config.yaml
dataset: "capsule endoscopy frames (Kvasir-Capsule)"
train_examples: 42238
conditioning: "class"
inner_norm: false
grad_clip: 5.0
Rows from block 7, named by matrix and row number. Each number is 128 + 32 x the weight over its row's rms, rounded and kept within 0 to 255. All counts start at 0. After the name is the row's rms in percent of the matrix's.
# ada: adaLN modulation (shift, scale and gate of each sublayer stacked) (model.blocks.7.ada.weight, 960x256), inputs 86-171
ada.79 075 [116 140 137 123 124 147 116 105 112 125 113 120 136 213  93  97  74 132 168  75 121 181 107 119 111 152 155 112  87 132 147 106 116  95 107 152 156 150 133 126 193 104 122 107 134 167 103 144 149 107 128  96 126  91 141 121 149 151 151  66 120 111 151 106 150 255 132 143 137 110 157 132 149 155 185 109 109 143  78 117 115 101 106  71 121 145]
ada.80 090 [134 126 140  86 107 134 126  22 138 168  99 120 109   0 105 141 169 116 116  95 114 107 140 143 159 110  97 147 161  98 132 148 131  83 138  96 137 134  83 128 102 159 106 113 107 167 128 149 136 143 125 177 121 137  88 126 130 109 124 233 137 148  98  89  90  62 107 136  83 159 119 120 110 136  89  87  97 146 119 139 114  80 105 158 150 140]
ada.81 074 [ 80 159 179 107 139 176 130 132 130 141 111 156 144 255 161 107 106 109  84 165 183 111 123 151 119 110 194 126 128 130 118 103  99  55 147 236 170 125 120 137 168 121 146  89 164  75 125 111 135 108 146 123 157 139 112  99 139 154 103  64 130  87 115 120 128 129  92 172 124 155 125 116 116  59 186 149 151 146 162 130 130 138 151 131 104 102]
ada.82 087 [170 169 174 177 146 130 128  29 150 108 113 150 149 183  83 131 184  93 167  99 179  53 151 126 100 154 107 113 106 161 116 149  95  97 133 169 116 124 138 120 107 119 133 140 120 170 163 153 149  89 145 158  99 155 132 163 109 124  86 107 143 110 110 121 162 240 159 145 136 147 131 131 179  78 196 147 115 120 123 142 137  97 112 157 195 145]
ada.83 094 [128 136 110 103 119 153 131 197 117  92 113 135 133  81 115 122 130 159 125 131 137 162  94 172 191  93 122 129  39  91 107 153 133 211 147 123  84 157 120 134  85 163  99 114 154 121 127 181  89 116 163 146  53 105 111 109 140 107 154 120 133  97 151 131 116  83 125 120  99 124 124  96  80 108  81 170 151 169 132  99 121 110 104 140 133 145]
ada.84 070 [103 109  93 127 149 161 112 139 102 104 142  82 104 207 192 179 130  97 156 131  89 160 172 103 152 139 146 135 133  84  83 121 142 101 157  94 117 116 113 125 107 116 166 109 167  73  91 127  99 118 166 155  81 124 123 177 106  75 129 138 143 149 138 129  92 190 102 104 118 152  94 110 120 170 140 144  71 142  97 136  83 140  83 131  86 108]
ada.85 061 [134 183  91 149 126 138 152  98 104 140  94 133 135 199  57 157 193  97 165 128 114 112 128 126  89 152 145 134 157 130 170 131 118  41 109  78 125 152 138 110 157 115  96  96 131 164 137 135 162  98 114 102 128  77  80 141 126 181 166 123 148 170 130 128 193 196 136  95 107 142 106 134 121 160 151 117 134 116  98 146 122  91  64 126 133 130]
ada.86 103 [158 137  91 145 127 134 116  73 116 168  97 165 123 110  68 124 213  72 173 105 143 108 172 119  69 147 140 135 161 108  60 139 137 157 150 105 113 120 144 101  67 153 130 135 153 178 137 104 135 125 143 137  73 133 133 146 104 141  96 231 152 166 119 153 146 121  93 139 102 116  82  99 181 201 132 171  79 127  67 165 113 109 144 112 146 116]
ada.87 123 [ 80 143 118  86 113 117 127 126 120 123  98 111 111  78 131 117 205 147  59 129 114 134 122 148 177 110 119 138 119 135 122 127  96 120 104 131 146 107 105 136  15 152  94  90 129 106 136 143 132 118 161  81  75 114  88 135 157 114 117 195  97  83 150 107 166  33 146 131  91 149 122 121 127  81  70 148 138 130 116 120 100 130 133  88 140 158]
ada.88 072 [ 86 124 131 108 121 146 107 153 107 135  80 140 122 202  57 138 149 154 125 122  57 150  93 114 153 109 166 126 165 118  97 104 118  68 107 125 150  89 132 126 150 116  96 146 151 116 121 164 120  99 160  88  59  93 119 147 120 104 160 115 140 137 175  72 143 150 137 119  99 131  95  91 129 100 154 119 129 136 133 131  93 111 126 110 136 131]
ada.89 095 [103 106 141  85 122 117 125 108 108 121 117 122 120 117 128 146  97 154  15 110 105 179 139 124 186 124 145 121 179  94  88 118 130  64 139 109 141 103 116 127  59 139 120 135 115  95 130 209 109 123 103 117  59 134  96 122 150 107 111 142 100  86 137 144 115  24 105 123 106 160 105 105 155 125 143  85 162  71 145  92 136 137 102  91 128 123]
ada.90 072 [ 96  95 101 109 124 103 125 147 136 146 100 146 143 255 118 153 194 104  69 145 134 137 121  56 120 149 162 109 170 114 104 124 115 106 145 150 169 108 110 113  91 120 121 135 139 126 132 156 133 113 156 132  90 128 136 144 151 104 114 144 128  98 180 130 159 150 118 152 106 146  92 113 135 107 167 119 140 111 156 124 102 133  97 127 118 131]
ada.91 099 [151 126 126 149 127 136 107 178 109 100 107 136 140 114  93 132 233  69 170 113 171 142 149 105  88 153 142 112  95 122 101 113 104 188 132 133 102 133 119  84 162 105  94  87 141 147 100 106  86 146  65 114  75 136 100  74 120  91 128 188 155 154 155 121 123 131  94 127  81 146  68  96 178 167 130  90 107 129  62 130 116  64 144 138 111 134]
ada.92 087 [133 106 125  88 124 144 127  80 115 128  93 121 113  64 102 129 223  98  86 115 149 146 126 111 170 149 134 143 150 120 110 163 120 163 146 158 115  80  94 138  71 117 108 106 123  92 101 149  70  89 207 152  51 135 101  97 150  58 139 210 127 121 132 130 121  28 116 147  98 152 107  89 145 129 168 175 162  97 111 137  92 168 104 111 121 145]
ada.93 083 [ 98 160 179 139 134 125 120 148 136 171 126  98 139  99 128 135 157 203 135 100 103  92 137 126 125 125 135 114 122 137 148 109  95  35 112 165 144  79 142  86 151 104 108 109 157 170 123 202 127 129  95 132 150 110  92 152 148 134 145 135 127  88 118 102 185 132 148 140 134 158 136 117 100 156 229  77 124 113 123 116 119  90 143 143 129 126]
ada.94 059 [150 162 128 144 118 127 146 133 166  58 130 140 149   0 169 103  55  94 169 130 129  99 122 132 124 159 144 140  98 121 142 151 143 152 152 108 126 136 141 118 218  90 155 142 126 122 127 126 121 122 149  99 178 126 195 134 116 135 134 208 146 124 131 146 129 121 149 124 123 137 134 150 107  94  78 157  72 153 146 119 126 135 128  94 149 138]
ada.95 086 [123 119  75 109 118 122  90 161 109 127  97 166 112 148 123 117  98 164 127 137  61 102 133 119 114 112 145 123  73 116  89 110 140 172 113 101 115 164 117 125  80 149 100 130 143 150 132 108 139 111 118  69  81 121 147 136 119 131 103 111 130 134 146  93 113 188 136 120 101 110  97 112  98 172  65 163  88 159 144 102 162  89 146  80 157 134]
ada.96 098 [143 119 130  94 114 160 134 108 117 162 132 162 115 106 163 150 122 125  49 159 151 190 133 105 124 170 148 113 141 145 103 112 126 214 146 127 154 105 112 119 101  93 125 121 102  94  95 104 136 127 156 135  55 125 118 175 144  74 140 151 125 120 118 159 102  92  90 119  92 158  93 101 137 137 140 128 161 109 176 100 145 159 147 112  96 111]
ada.97 066 [ 96 157 112 114 139  82 105 190 172 121 112 139 128 149 115 120 196 124 101 126 116 123  61 147  82  99 146 116  79 114 165 122 123 183  60 138 134 156 126 140 194 130 113 117 113 125 138 155 132 121 130  75 218  66 146  69 162 137 152  94 139  78 182 136 147 155 147  99 146 142 138 141 168  65 114 144 198 113 148 105 126 125 138 124  88 127]
ada.98 066 [139 117 152 152  95 133 119 103 110  71 116 124 132  75 110 143 174 127  99 141 178  46 161 161 141 145 141 131 157 125 158 137 108  78 136 170 137 136 106 119 186 173 111  95 119 158 126 159 138 135 101 101 124  88  80 105 143  98 150 171 109 111 144 135 121  36 126 131  88 141 136 116 146 157 186  85 184 108  90 132 134 132 147 125 151 123]
ada.99 058 [135 134 176  94 117 122 142 171 135 151 121  85 121 197 134 139 108 163  69 129 104 134  71 195 121  78  93 115 138 136 188 122 118  14 137 101 140 141 150 148 133 138 121 107  89 135 156 143 182 132 132 129 175 110 111 101 149 209 127  81 106  72 144  98 161 121 163 125 162 101 156 147  87 102  94 133 195 113 237 123 141 130 131 119 112 111]
ada.100 059 [148 128 114  98 142 130 104 120 145  75 124 102 117 186 135 128 171 132 125 149 142 143  55 153 121 107 113 129 132 118 166  88 142  98  87  75 122  98 121 139 125 120 115  62 100  99 131 138 175 146 126 123 170 169  92 128 148 112 158 111 154  87 125 110 110 121 156 135 147 117 157 121 236 100 156 103 121 141 185 135  95  68 117 161  72 116]
ada.101 076 [113 126  77 107 135 130 107 114 148 119 123 148 121 219 156 152 100 105 176 110 154 140  98  72  81  95 173 127 137 114 113 119 135 133 108 122 103 111 134 122 170 111  79 116 167 139  78 103 147 150  93 123 146 145  96 116 103 105 163 169 163 181 119  64 119 130 120 122 104 115 111 106 155 129  17 129  97 137  85 146 117  22 117 151  91  93]
ada.102 073 [142  69  93  73 145 140 103 107 158 200 152 131 131 147 116 160 207 129 147 165 122 166  81  92 116  94 164 124 132 118  77  97 173 239 133 159 134  90  98 111  97 104 137 123 136  33 148 116  72 123 154 130 119 113 118  87 120 122 141 133 120  97  92 108  94  66 121 136 133  92  97 115 146 129 147 124 109 121 145 154 129 127 112 147  97  89]
ada.103 062 [180 152 123 159 151 169  77 112 155 126 121  84 158 146 144 145 126 124 220 121 130 136 105 102  92 139 125 126  77 120 116 120 117 104 104 139  61 124 117 100 174  97  97  97 126 102 159  89 112 129 127 143 124 131 115 101 119 165 129 108 155 147 124  91 168 206 118 115  90  85 104 111 135 153  95 160  77 138  88 124 132  89 134 126  96 124]
ada.104 108 [112 122 123 106 116 104 111 151 111 185 148 130 142  13 139 175 113 136  88 130 120 136 127 166 164 109  80 128 162 106 100 138 149  46 103 127 125 148 121 135  36 165 124 115 105  93 150 111  95 144 152 110  97 112 165 114 148 124 107 163 111 124 123 138  88  64 130 177 130 133 124 133 159  96 107 153 157 137 118 126 126 151 160  97 133 125]
ada.105 085 [147 163 100 160 144  96 140 120 140 214 153  99 131 176 178 104  91  78 127  70 144 147 129 103 124 154 164 131 152 130 191 163 122  80  91 146 103  95 134 167 255 115 166 157 108  94 123 104 181 138  55 143 213 169 144  73 144 122 104 181 117 138 112 154 141 112 154 129 155 131 142 149 167  84 168  91 148 111 152 144 140 180 126 141  99 133]
ada.106 055 [126 162 173 150 117  79 151 130 135 141 145 106 103 171 113 143 105 120  71 100 112  94 115 156 152 125 147 127  99 171 105 133 102 174 141  78 122 141 140 132  83 118 123  84 163 163 153 163 144  99 106 122 121 171  65 100 132 157 141   0 113  75 155 175 158 152 147 169 142 140 155 135 112  94 102 111 123 100 176 123  92 104 131 161 146 135]
ada.107 051 [132 117 143 133 136 149 113 163 145 178 118 139 132  36 195 178  89 160  73 123 109 126 147 144 113 132 153 115 116 136  90 114 120 134 128 123 154 170 125 104 110 109 124 153 101 126 147 111 144 124  80 141 122 149 126 146 148 121  80 112 122 116 135 143  97  96 131 144 124 131 137 124 125 105 151  64 191 126 192 122 118 143 117 142 123 102]
ada.108 054 [170 143  93 147 118 151 124 120 146 122 120 111 128  84 113 110  85 103 209 109 201  99 138 131  83 131 110 144 121 134 118 125 111  25 131 141 121 142 162 129 127 113 113 117 150 177 123 122 137 139  93 117 128 136 130 127 114 157 169 145 130 146 110 108 170 142 121 160  96 102 134 113 125 172  55 118 124 144  71 154 113  23  92 133 132 134]
ada.109 071 [174 135 109 129 162 122  97 130 170 180 113 133 128 124 122 179  37 143 131 128 130 155  78 120  88 134 131 105 116 136  67 131 151 255 107 115 131 130 132 101 168  94 122 137 137 111 140 111 147 144 115 103  41  90 145 115 100 102 104  84 149 196  80 160 101 165 113 103 124 115  86 107 137 102 132 137 169 117 150 134 129 144 172 119  93  96]
ada.110 128 [135 131 139  78 110 158 156 151 105 134  89 132 131 184 127 130 171 135  96 179 128 168  78 120 155  89 147 126 128 138 140 137 154 200 128 111 141  93  91 137 146  90 129 134 147 100 119 173 142 103 154 136 127 141 141 194 142 109 168 137 123 158 112 102 118  97 114 137 134 142 115 111 178 142 203 156 184 145 110 133 111 186  91 125  91 110]
ada.111 054 [179 160  94 123 161 137 128  53 159 151  89 107 134 179 116 163 148 112 166 128 154  67 147  94  70 105 176 134 121 133 152 115 106  89 154 158 121 104 148 111 137  94 111 115 122 168 154 119 155 104 148 108 114  97  83 195 125 127 138 153 135 178 136 114 143 141 146  94 129 143 109 109 137 158 172 137 135 119 166 164  49 108 100 141 105 130]
ada.112 073 [120 157 126 143 124 102 130 206 116  67 109  96 131 158 178 136 196 167  98  91 121 125 118 115 166  94 112 131  46 148 143 125  88  57  94 168  76 137 114 138 238 121  84  93 157 127 131 194  78 126 105 117 149 111 103  65 135 118 134 104 135 103 157 106 207 139 132 148 102 148 129 127 185  66  94 139 144 128 141 114 111  68 109 112 106 149]
ada.113 051 [ 97 140 112  93 137 129  87 175 143  86 125 108 136 154 129 148 170 150 115 155 137 120  86  93 147  82 190 133  88 111 120  95 161 206  98 103 164 127 121 105 197 125 110 119 145 154 105 162 145 130  86 127 169 121 135 126 110 128 129 110 129 156 139  96 196 187 155  67 131 123 145 106 138 131 161  81 141 145 179 112 120  96 112 103  92 122]
ada.114 057 [156 169 105 164 134 113 124 141 126 137 132 145 170 165 153 106  61 132 190 119 203  96  98 119  30 105 124 128 109 115 157 108 134 145 129 170 125 147 157 117 212 121 126 123 152 174 153 129 128 112 106 103 158 149 148 115 118 202 120 120 140 146 130 151 144 226 160 105 128 103 130 146 130 133 147 114 163 155 105 112 146 134 100 143 147 120]
ada.115 055 [115 187 160 154 138 126 139  67 151 160 135 138 125  39 121 114 157  80 142 122 134 100 100 180 114 155 126 141 150 152 125 125 106  37 155 127  71 103 131 102  82 115 147 103  90  92 132 132 136 142 200 153 105 139 108  98 141 145 136  94 146 131  97 146 111  75 127 125 114 118 112 134 167 112  64 193 104 116 107 140 129 113 139 125 112 129]
ada.116 080 [158 154 116 112 136 114  78 168 133 146  95 117 162 187 116 132 122 152 133 142 109 135 103 111 118 107 116 109 120  96  97 119 138 158 143 135 147 108 125 108  97 137 101 142 149 173 140 143 154  98  67 126 123 120 131 188 162 152  97 122 135 128 152  71 179 192 150 133 134 118 114 120 113 113 190  73 108 131 143  98 130 100 158 121 166 132]