Weights of a small class-conditioned image diffusion model.
Model: arch dit, activation squared_relu, patch size [4, 4], layers 12, width 160.
Rows from block 3 of a small class-conditioned image diffusion model, named by matrix and row number. Rows with one number belong to one neuron. Each number is 50 + 15 x the weight over its row's rms, rounded and kept within 0 to 99. All counts start at 0.
Before each neuron's rows are labels from the 100 images, of 14976 (inputs lightly noised), where the neuron reaches its highest value: "strongest on" is what is common among them. Only what is clearly more common there than usual is listed. The data: capsule endoscopy frames (Kvasir-Capsule).
# fc1: MLP up (model.blocks.3.mlp.fc1.weight, 640x160), inputs 0-159
# fc2: MLP down (model.blocks.3.mlp.fc2.weight, 160x640, transposed), outputs 0-159

strongest on: finding: blood fresh
fc1.78:55 41 52 38 71 33 62 63 49 31 37 46 13 24 33 51 42 45 44 20 63 56 43 30 28 60 34 60 45 68 48 59 27 69 44 58 67 55 47 43 51 62 46 39 57 36 41 57 69 36 81 74 45 32 59 52 49 30 38 28 72 56 44 55 76 55 82 30 98 56 56 50 52 48 51 34 32 45 50 68 57 46 49 58 65 53 59 59 47 42 27 47 48 49 41 22 38 73 30 79 37 48 40 64 60 45 64 63 68 62 53 78 54 66 43 49 88 44 57 42 43 52 42 59 46 30 43 38 63 64 19 45 69 40 57 31 26 50 42 59 40 47 71 40 74 68 30 31 36 15 44 44 56 31 46 46 40 78 39 48
fc2.78:44 53 47 24 52 59 46 63 39 58 35 15 56 58 27 39 40 40 69 66 43 54 37 38 33 55 33 44 53 53 62 30 40 75 29 62 39 74 54 58 63 37 45 43 40 20 32 60 23 48 29 41 59 67 28 58 42 58 45 58 29 66 46 16 99 55 43 47 37 58 59 52 89 28 21 39 53 67 54 40 38 61 53 66 46 58 33 71 39 66 49 63 72 57 45 56 49 57 21 54 38 80 43 26 39 78 74 53 45 53 73 42 70 41 74 61 69 77 53 44 62 52 62 60 48 41 59 36 70 54 75 79 33 49 29 55 55 59 50 39 45 43 49 33 33 48 54 35 54 57 49 49 63 34 39 40 35 70 51 55

strongest on: finding: pylorus
fc1.275:54 70 47 46 54 42 48 32 67 56 21 46 73 44 73 51 65 21 50 47 49 74 60 73 64 33 58 61 58 63 59 35 37 37 56 61 44 16 52 60 53 57 34 38 55 43 48 62 51 55 21 47 49 60 96 56 66 70 26 37 41 46 65 45 53 32 54 35 44 33 54 84 72 47 44 44 54 32 45 47 50 48 60 40 64 61 47 54 47 66 48 43 67 50 35 59 18 60 55 23 38 57 55 53 45 78 44 36 72 64 30 33 77 61 38 70 58 29 68 47 49 56 44 70 49 63 41 54 51 44 45 74 35 82 27 65 40 22 50 60 68 88 72 76 45 49 64 62 73 62 28 49 62 60 49 36 16 41 51 69
fc2.275:55 64 47 75 52 45 73 86 54 44 62 53 55 37 59 47 63 54 47 38 54 37 54 37 40 40 59 73 54 60 67 42 41 39 50 53 66 47 47 64 62 83 38 52 43 59 42 48 75 58 68 52 40 47 19 63 41 37 25 61 56 37 58 69 32 39 54 44 55 97 65 15 97 50 47 40 42 29 46 39 32 63 30 34 53 54 65 48 64 45 59 52 43 49 50 26 88 59 47 58 42 41 57 44 41 33 65 48 49 92 45 69 70 39 46 41 42 41 62 39 45 18 49 93 54 47 65 38 49 53 55 52 54 51 24 43 41 39 48 62 43 00 46 48 47 47 56 47 39 57 48 62 47 44 50 26 42 50 36 79

strongest on: finding: ileocecal valve
fc1.277:48 45 53 68 69 62 40 54 32 53 59 40 55 30 44 68 50 58 00 51 43 40 39 50 35 77 69 56 61 25 43 35 58 35 45 48 48 86 44 29 55 29 78 22 32 65 54 67 38 60 42 53 64 36 56 53 58 70 38 33 64 19 56 70 71 78 41 67 30 63 37 46 54 40 56 52 57 32 48 25 72 39 55 81 27 32 56 43 39 54 70 37 49 58 35 53 56 41 72 56 68 69 62 67 43 56 55 53 42 42 79 59 40 45 30 61 36 44 57 64 37 38 81 31 30 93 58 44 15 40 56 50 67 36 69 58 55 57 44 42 70 70 52 49 64 38 35 60 50 60 45 50 55 56 66 56 49 31 41 65
fc2.277:44 51 49 51 38 40 47 22 66 14 43 53 47 61 27 34 29 62 64 44 55 67 35 57 38 60 39 35 40 84 51 52 39 30 33 36 54 48 33 72 63 40 42 58 62 79 44 57 59 47 69 35 64 65 57 43 39 61 53 93 63 37 46 34 24 44 26 00 59 61 64 56 66 46 50 74 44 70 42 38 56 35 53 52 69 43 41 45 61 62 51 38 66 35 37 58 39 58 73 54 71 70 52 49 37 55 47 44 43 50 70 39 48 52 70 50 47 57 43 43 73 35 59 55 57 63 52 55 70 42 50 55 22 51 36 43 85 51 21 46 75 36 49 38 25 92 49 54 66 55 54 51 57 18 60 66 56 68 67 72

strongest on: finding: foreign body
fc1.498:45 70 46 55 21 43 54 56 75 39 28 68 64 49 55 81 47 49 45 40 42 44 52 49 49 39 62 56 56 50 75 71 33 36 75 35 55 16 63 36 48 70 43 41 43 38 24 43 27 54 65 47 49 47 78 36 57 56 37 44 27 52 67 41 74 51 57 69 50 53 32 56 45 75 47 56 68 51 41 29 44 44 64 44 58 44 60 61 37 73 52 53 53 48 46 57 19 81 50 53 39 59 49 43 71 78 35 68 59 50 46 58 67 44 43 35 63 66 72 44 45 52 45 52 57 63 33 21 21 53 52 85 37 65 35 62 55 19 41 46 49 59 42 60 56 48 41 12 39 32 51 10 51 65 95 40 57 25 77 56
fc2.498:43 36 31 46 38 33 57 39 50 46 50 43 46 43 71 50 52 34 46 35 57 33 57 46 45 56 53 58 56 43 26 30 79 48 66 50 76 64 68 44 48 75 47 47 55 48 42 34 79 58 68 39 67 40 38 48 59 35 35 41 46 51 60 56 09 41 71 47 52 53 87 57 54 63 47 44 38 54 38 45 72 65 53 31 56 66 34 34 40 49 52 71 15 56 40 64 66 21 38 61 53 62 62 79 36 72 37 45 51 72 56 47 31 69 48 63 39 88 39 52 41 59 39 43 27 45 41 99 58 43 66 44 53 47 43 46 56 49 36 62 44 25 43 55 70 35 62 69 41 50 42 30 52 60 02 34 43 43 08 51

strongest on: finding: pylorus
fc1.20:42 38 86 34 58 64 47 65 27 40 51 63 79 34 53 60 71 70 36 36 55 64 55 63 38 30 63 46 83 54 59 52 36 77 89 32 20 54 38 52 62 53 53 38 53 08 47 86 51 51 49 39 41 25 58 50 29 34 68 60 49 55 28 45 63 38 58 41 35 30 30 33 69 64 49 37 55 68 50 21 54 39 54 51 62 50 48 67 38 48 63 50 64 55 63 45 56 43 42 20 47 45 56 56 37 59 75 52 31 79 36 58 55 59 62 49 61 54 42 58 42 48 51 75 24 73 42 60 87 31 23 38 63 58 52 47 37 27 38 31 38 24 39 58 56 38 66 25 53 55 48 57 56 57 69 51 33 53 34 50
fc2.20:22 24 43 40 24 21 56 65 46 55 49 51 59 43 67 30 14 72 40 69 66 40 63 33 52 49 56 57 52 40 40 63 41 66 47 68 60 53 67 60 46 38 70 51 65 99 56 61 53 74 57 48 83 18 45 32 67 70 58 45 42 39 52 59 49 35 55 39 59 35 28 46 64 56 42 46 22 46 32 41 28 29 59 36 21 57 45 30 46 83 42 85 41 23 60 31 38 32 47 52 52 54 39 63 63 52 37 55 45 60 47 50 62 60 47 63 51 79 62 40 61 54 20 50 53 81 50 50 22 56 60 60 26 37 76 52 58 55 46 44 45 83 55 45 37 50 51 42 39 45 36 49 60 55 29 45 37 37 43 36

strongest on: finding: ileocecal valve
fc1.141:49 43 57 76 43 54 35 66 48 44 45 44 38 58 28 58 46 40 55 10 53 62 57 36 58 46 81 56 42 79 54 34 58 07 27 53 31 63 39 41 44 38 82 14 62 39 67 51 65 41 42 54 60 30 56 87 50 28 15 32 62 52 54 42 71 35 60 53 29 54 62 45 42 48 37 17 57 55 49 48 44 45 61 66 59 58 18 65 51 75 53 72 32 54 13 52 52 47 57 55 41 26 51 60 46 30 26 69 58 41 42 30 43 38 46 58 64 62 51 64 41 82 31 47 45 49 68 37 62 67 24 59 57 58 48 33 56 42 60 23 65 75 61 53 51 54 59 70 38 57 64 63 47 47 50 69 59 40 25 48
fc2.141:49 32 39 62 59 60 44 32 52 69 61 38 50 35 70 26 41 69 64 65 28 50 52 68 66 55 43 50 34 19 47 57 64 00 25 28 67 62 69 33 41 64 51 51 49 35 66 52 61 61 43 63 40 42 59 65 64 55 69 67 27 77 55 80 13 45 46 45 50 53 56 48 51 43 50 35 51 47 38 41 47 61 31 39 64 32 24 58 62 57 65 56 33 62 73 40 30 47 57 45 50 58 45 44 58 42 43 80 52 67 63 51 44 40 35 57 67 47 30 61 40 45 51 57 44 57 79 55 17 29 69 44 55 41 39 57 62 62 49 82 76 16 28 73 37 37 52 40 54 66 59 50 48 53 39 63 53 42 62 32

strongest on: finding: foreign body
fc1.615:49 49 47 50 53 57 57 65 51 43 47 54 53 46 31 45 88 51 86 04 51 71 58 25 52 33 47 53 34 59 34 52 62 47 05 63 30 54 63 69 52 43 59 45 58 64 36 72 41 36 76 78 59 49 63 60 66 52 53 58 65 41 51 35 13 41 39 37 48 40 65 56 79 71 49 61 33 41 59 44 48 72 44 59 50 51 68 79 60 88 49 57 39 42 48 67 40 31 23 38 14 27 55 39 65 61 55 68 46 48 57 52 40 38 22 56 70 26 44 53 57 49 56 57 53 81 31 43 31 50 61 51 56 33 46 46 53 28 57 64 75 51 39 45 67 60 42 60 60 60 54 54 62 40 65 52 19 38 22 47
fc2.615:33 42 51 77 44 41 20 24 49 62 37 32 28 57 46 54 45 64 65 73 34 33 60 83 60 33 55 43 42 56 55 41 69 11 69 28 54 52 47 43 76 48 51 65 33 61 69 47 51 77 62 21 58 47 63 63 30 64 38 39 59 44 37 84 47 37 48 59 53 73 38 40 70 76 62 63 62 40 49 30 63 57 42 48 73 31 52 43 36 18 65 32 34 57 50 55 55 70 29 43 38 54 64 43 50 35 29 51 41 52 60 48 55 39 63 57 47 89 50 83 33 40 47 49 40 49 58 31 55 50 40 54 80 74 42 57 82 63 55 58 58 36 28 36 50 36 57 57 47 45 45 64 25 46 12 51 67 47 40 31

strongest on: finding: ileocecal valve
fc1.379:60 40 53 22 48 47 52 44 51 29 37 38 31 40 42 65 59 43 16 28 24 50 58 53 43 95 50 52 49 41 58 51 71 57 61 52 57 66 25 59 42 47 53 00 65 51 73 33 48 58 64 54 58 47 41 63 64 51 71 38 46 38 63 44 61 79 64 51 71 49 31 54 64 63 34 42 48 35 46 47 52 61 17 52 48 46 40 47 49 65 18 25 61 50 41 23 64 45 90 56 65 40 76 78 58 46 70 36 38 51 36 62 44 66 60 37 60 60 60 47 43 32 51 68 50 54 98 36 48 65 60 57 55 47 65 32 55 63 33 72 34 51 45 30 20 65 45 49 39 75 49 66 43 36 60 54 65 49 61 57
fc2.379:46 31 39 36 40 39 17 48 45 38 39 38 41 68 47 29 47 71 85 80 61 61 51 29 64 74 33 56 58 60 53 40 43 87 79 62 47 38 42 63 58 41 48 78 46 66 56 50 45 55 53 26 35 48 58 42 47 71 38 67 35 61 59 45 29 42 35 24 47 45 72 62 74 62 44 47 59 59 45 46 58 44 50 54 52 49 54 63 68 61 15 37 31 68 54 60 38 39 88 53 69 69 30 40 47 56 36 53 58 54 56 38 38 45 57 44 66 42 20 58 34 46 63 60 27 46 90 68 60 82 36 51 25 33 90 43 41 54 58 64 44 59 74 44 55 25 29 55 59 33 57 61 50 47 38 68 31 65 47 59

strongest on: finding: foreign body
fc1.634:46 45 38 47 45 43 23 55 42 46 42 50 41 54 51 49 70 59 48 42 47 74 50 50 58 46 50 50 61 32 32 84 63 48 67 46 15 45 43 75 48 50 63 50 85 39 65 61 66 49 58 56 58 36 59 42 50 48 77 24 40 41 19 85 41 64 63 31 61 31 79 57 56 27 40 52 64 49 70 54 55 70 66 54 59 68 46 47 43 60 58 58 37 62 43 59 25 32 52 27 69 62 53 54 21 39 58 71 38 74 53 73 52 32 56 57 41 59 26 55 57 49 32 34 64 68 43 42 44 72 32 62 28 69 53 72 39 28 38 55 92 80 25 51 38 34 66 44 42 65 25 58 54 36 71 69 26 28 37 53
fc2.634:47 76 72 54 33 66 54 53 38 67 53 47 33 47 45 50 27 32 50 71 47 82 65 45 10 44 70 80 53 64 48 55 70 39 64 37 92 55 46 78 60 67 35 90 32 26 60 63 75 48 27 61 78 48 50 39 29 54 52 37 64 65 51 37 46 70 55 61 49 55 47 23 59 48 47 43 43 58 14 56 37 48 32 74 54 73 45 58 52 55 57 37 52 30 70 48 50 67 62 92 53 41 71 38 40 40 45 42 54 38 56 73 38 79 60 48 54 43 44 60 37 61 64 58 62 49 71 52 43 62 59 82 46 42 36 24 46 27 63 57 46 46 61 38 84 58 46 50 45 45 48 56 46 46 67 68 54 57 56 48

strongest on: finding: pylorus
fc1.519:75 28 60 61 44 49 47 42 51 64 53 66 43 50 43 64 40 68 63 44 40 84 39 98 57 23 77 36 48 35 70 45 63 76 66 56 48 35 67 52 43 58 81 33 59 53 61 48 64 55 10 37 50 64 50 65 40 51 53 73 51 62 51 62 67 40 41 61 34 74 24 75 46 32 33 67 57 42 55 59 52 47 51 47 62 41 12 09 43 71 78 60 54 64 52 64 45 47 63 50 57 30 54 23 51 69 36 25 57 48 76 52 58 51 56 39 63 50 50 39 47 54 27 79 60 39 24 39 52 54 43 36 53 39 32 61 53 52 55 72 76 34 38 39 25 54 68 37 60 64 53 60 48 78 56 66 47 58 55 47
fc2.519:52 29 24 39 40 44 45 31 57 45 48 63 52 40 77 44 35 53 39 42 61 42 59 40 60 58 54 64 65 90 37 26 71 56 84 45 78 45 57 47 41 39 53 66 46 74 37 68 18 31 92 72 59 34 35 67 66 55 45 55 69 42 26 49 59 42 68 29 48 46 65 49 57 40 54 40 24 50 27 53 73 26 54 39 42 42 59 46 55 51 47 34 71 54 59 41 65 41 67 51 37 50 48 53 49 48 28 37 54 52 95 52 62 45 50 55 81 42 38 31 42 52 58 46 84 47 44 62 24 74 42 27 49 49 43 55 29 47 49 32 49 40 64 60 20 38 62 81 34 40 49 71 36 65 42 33 56 68 71 50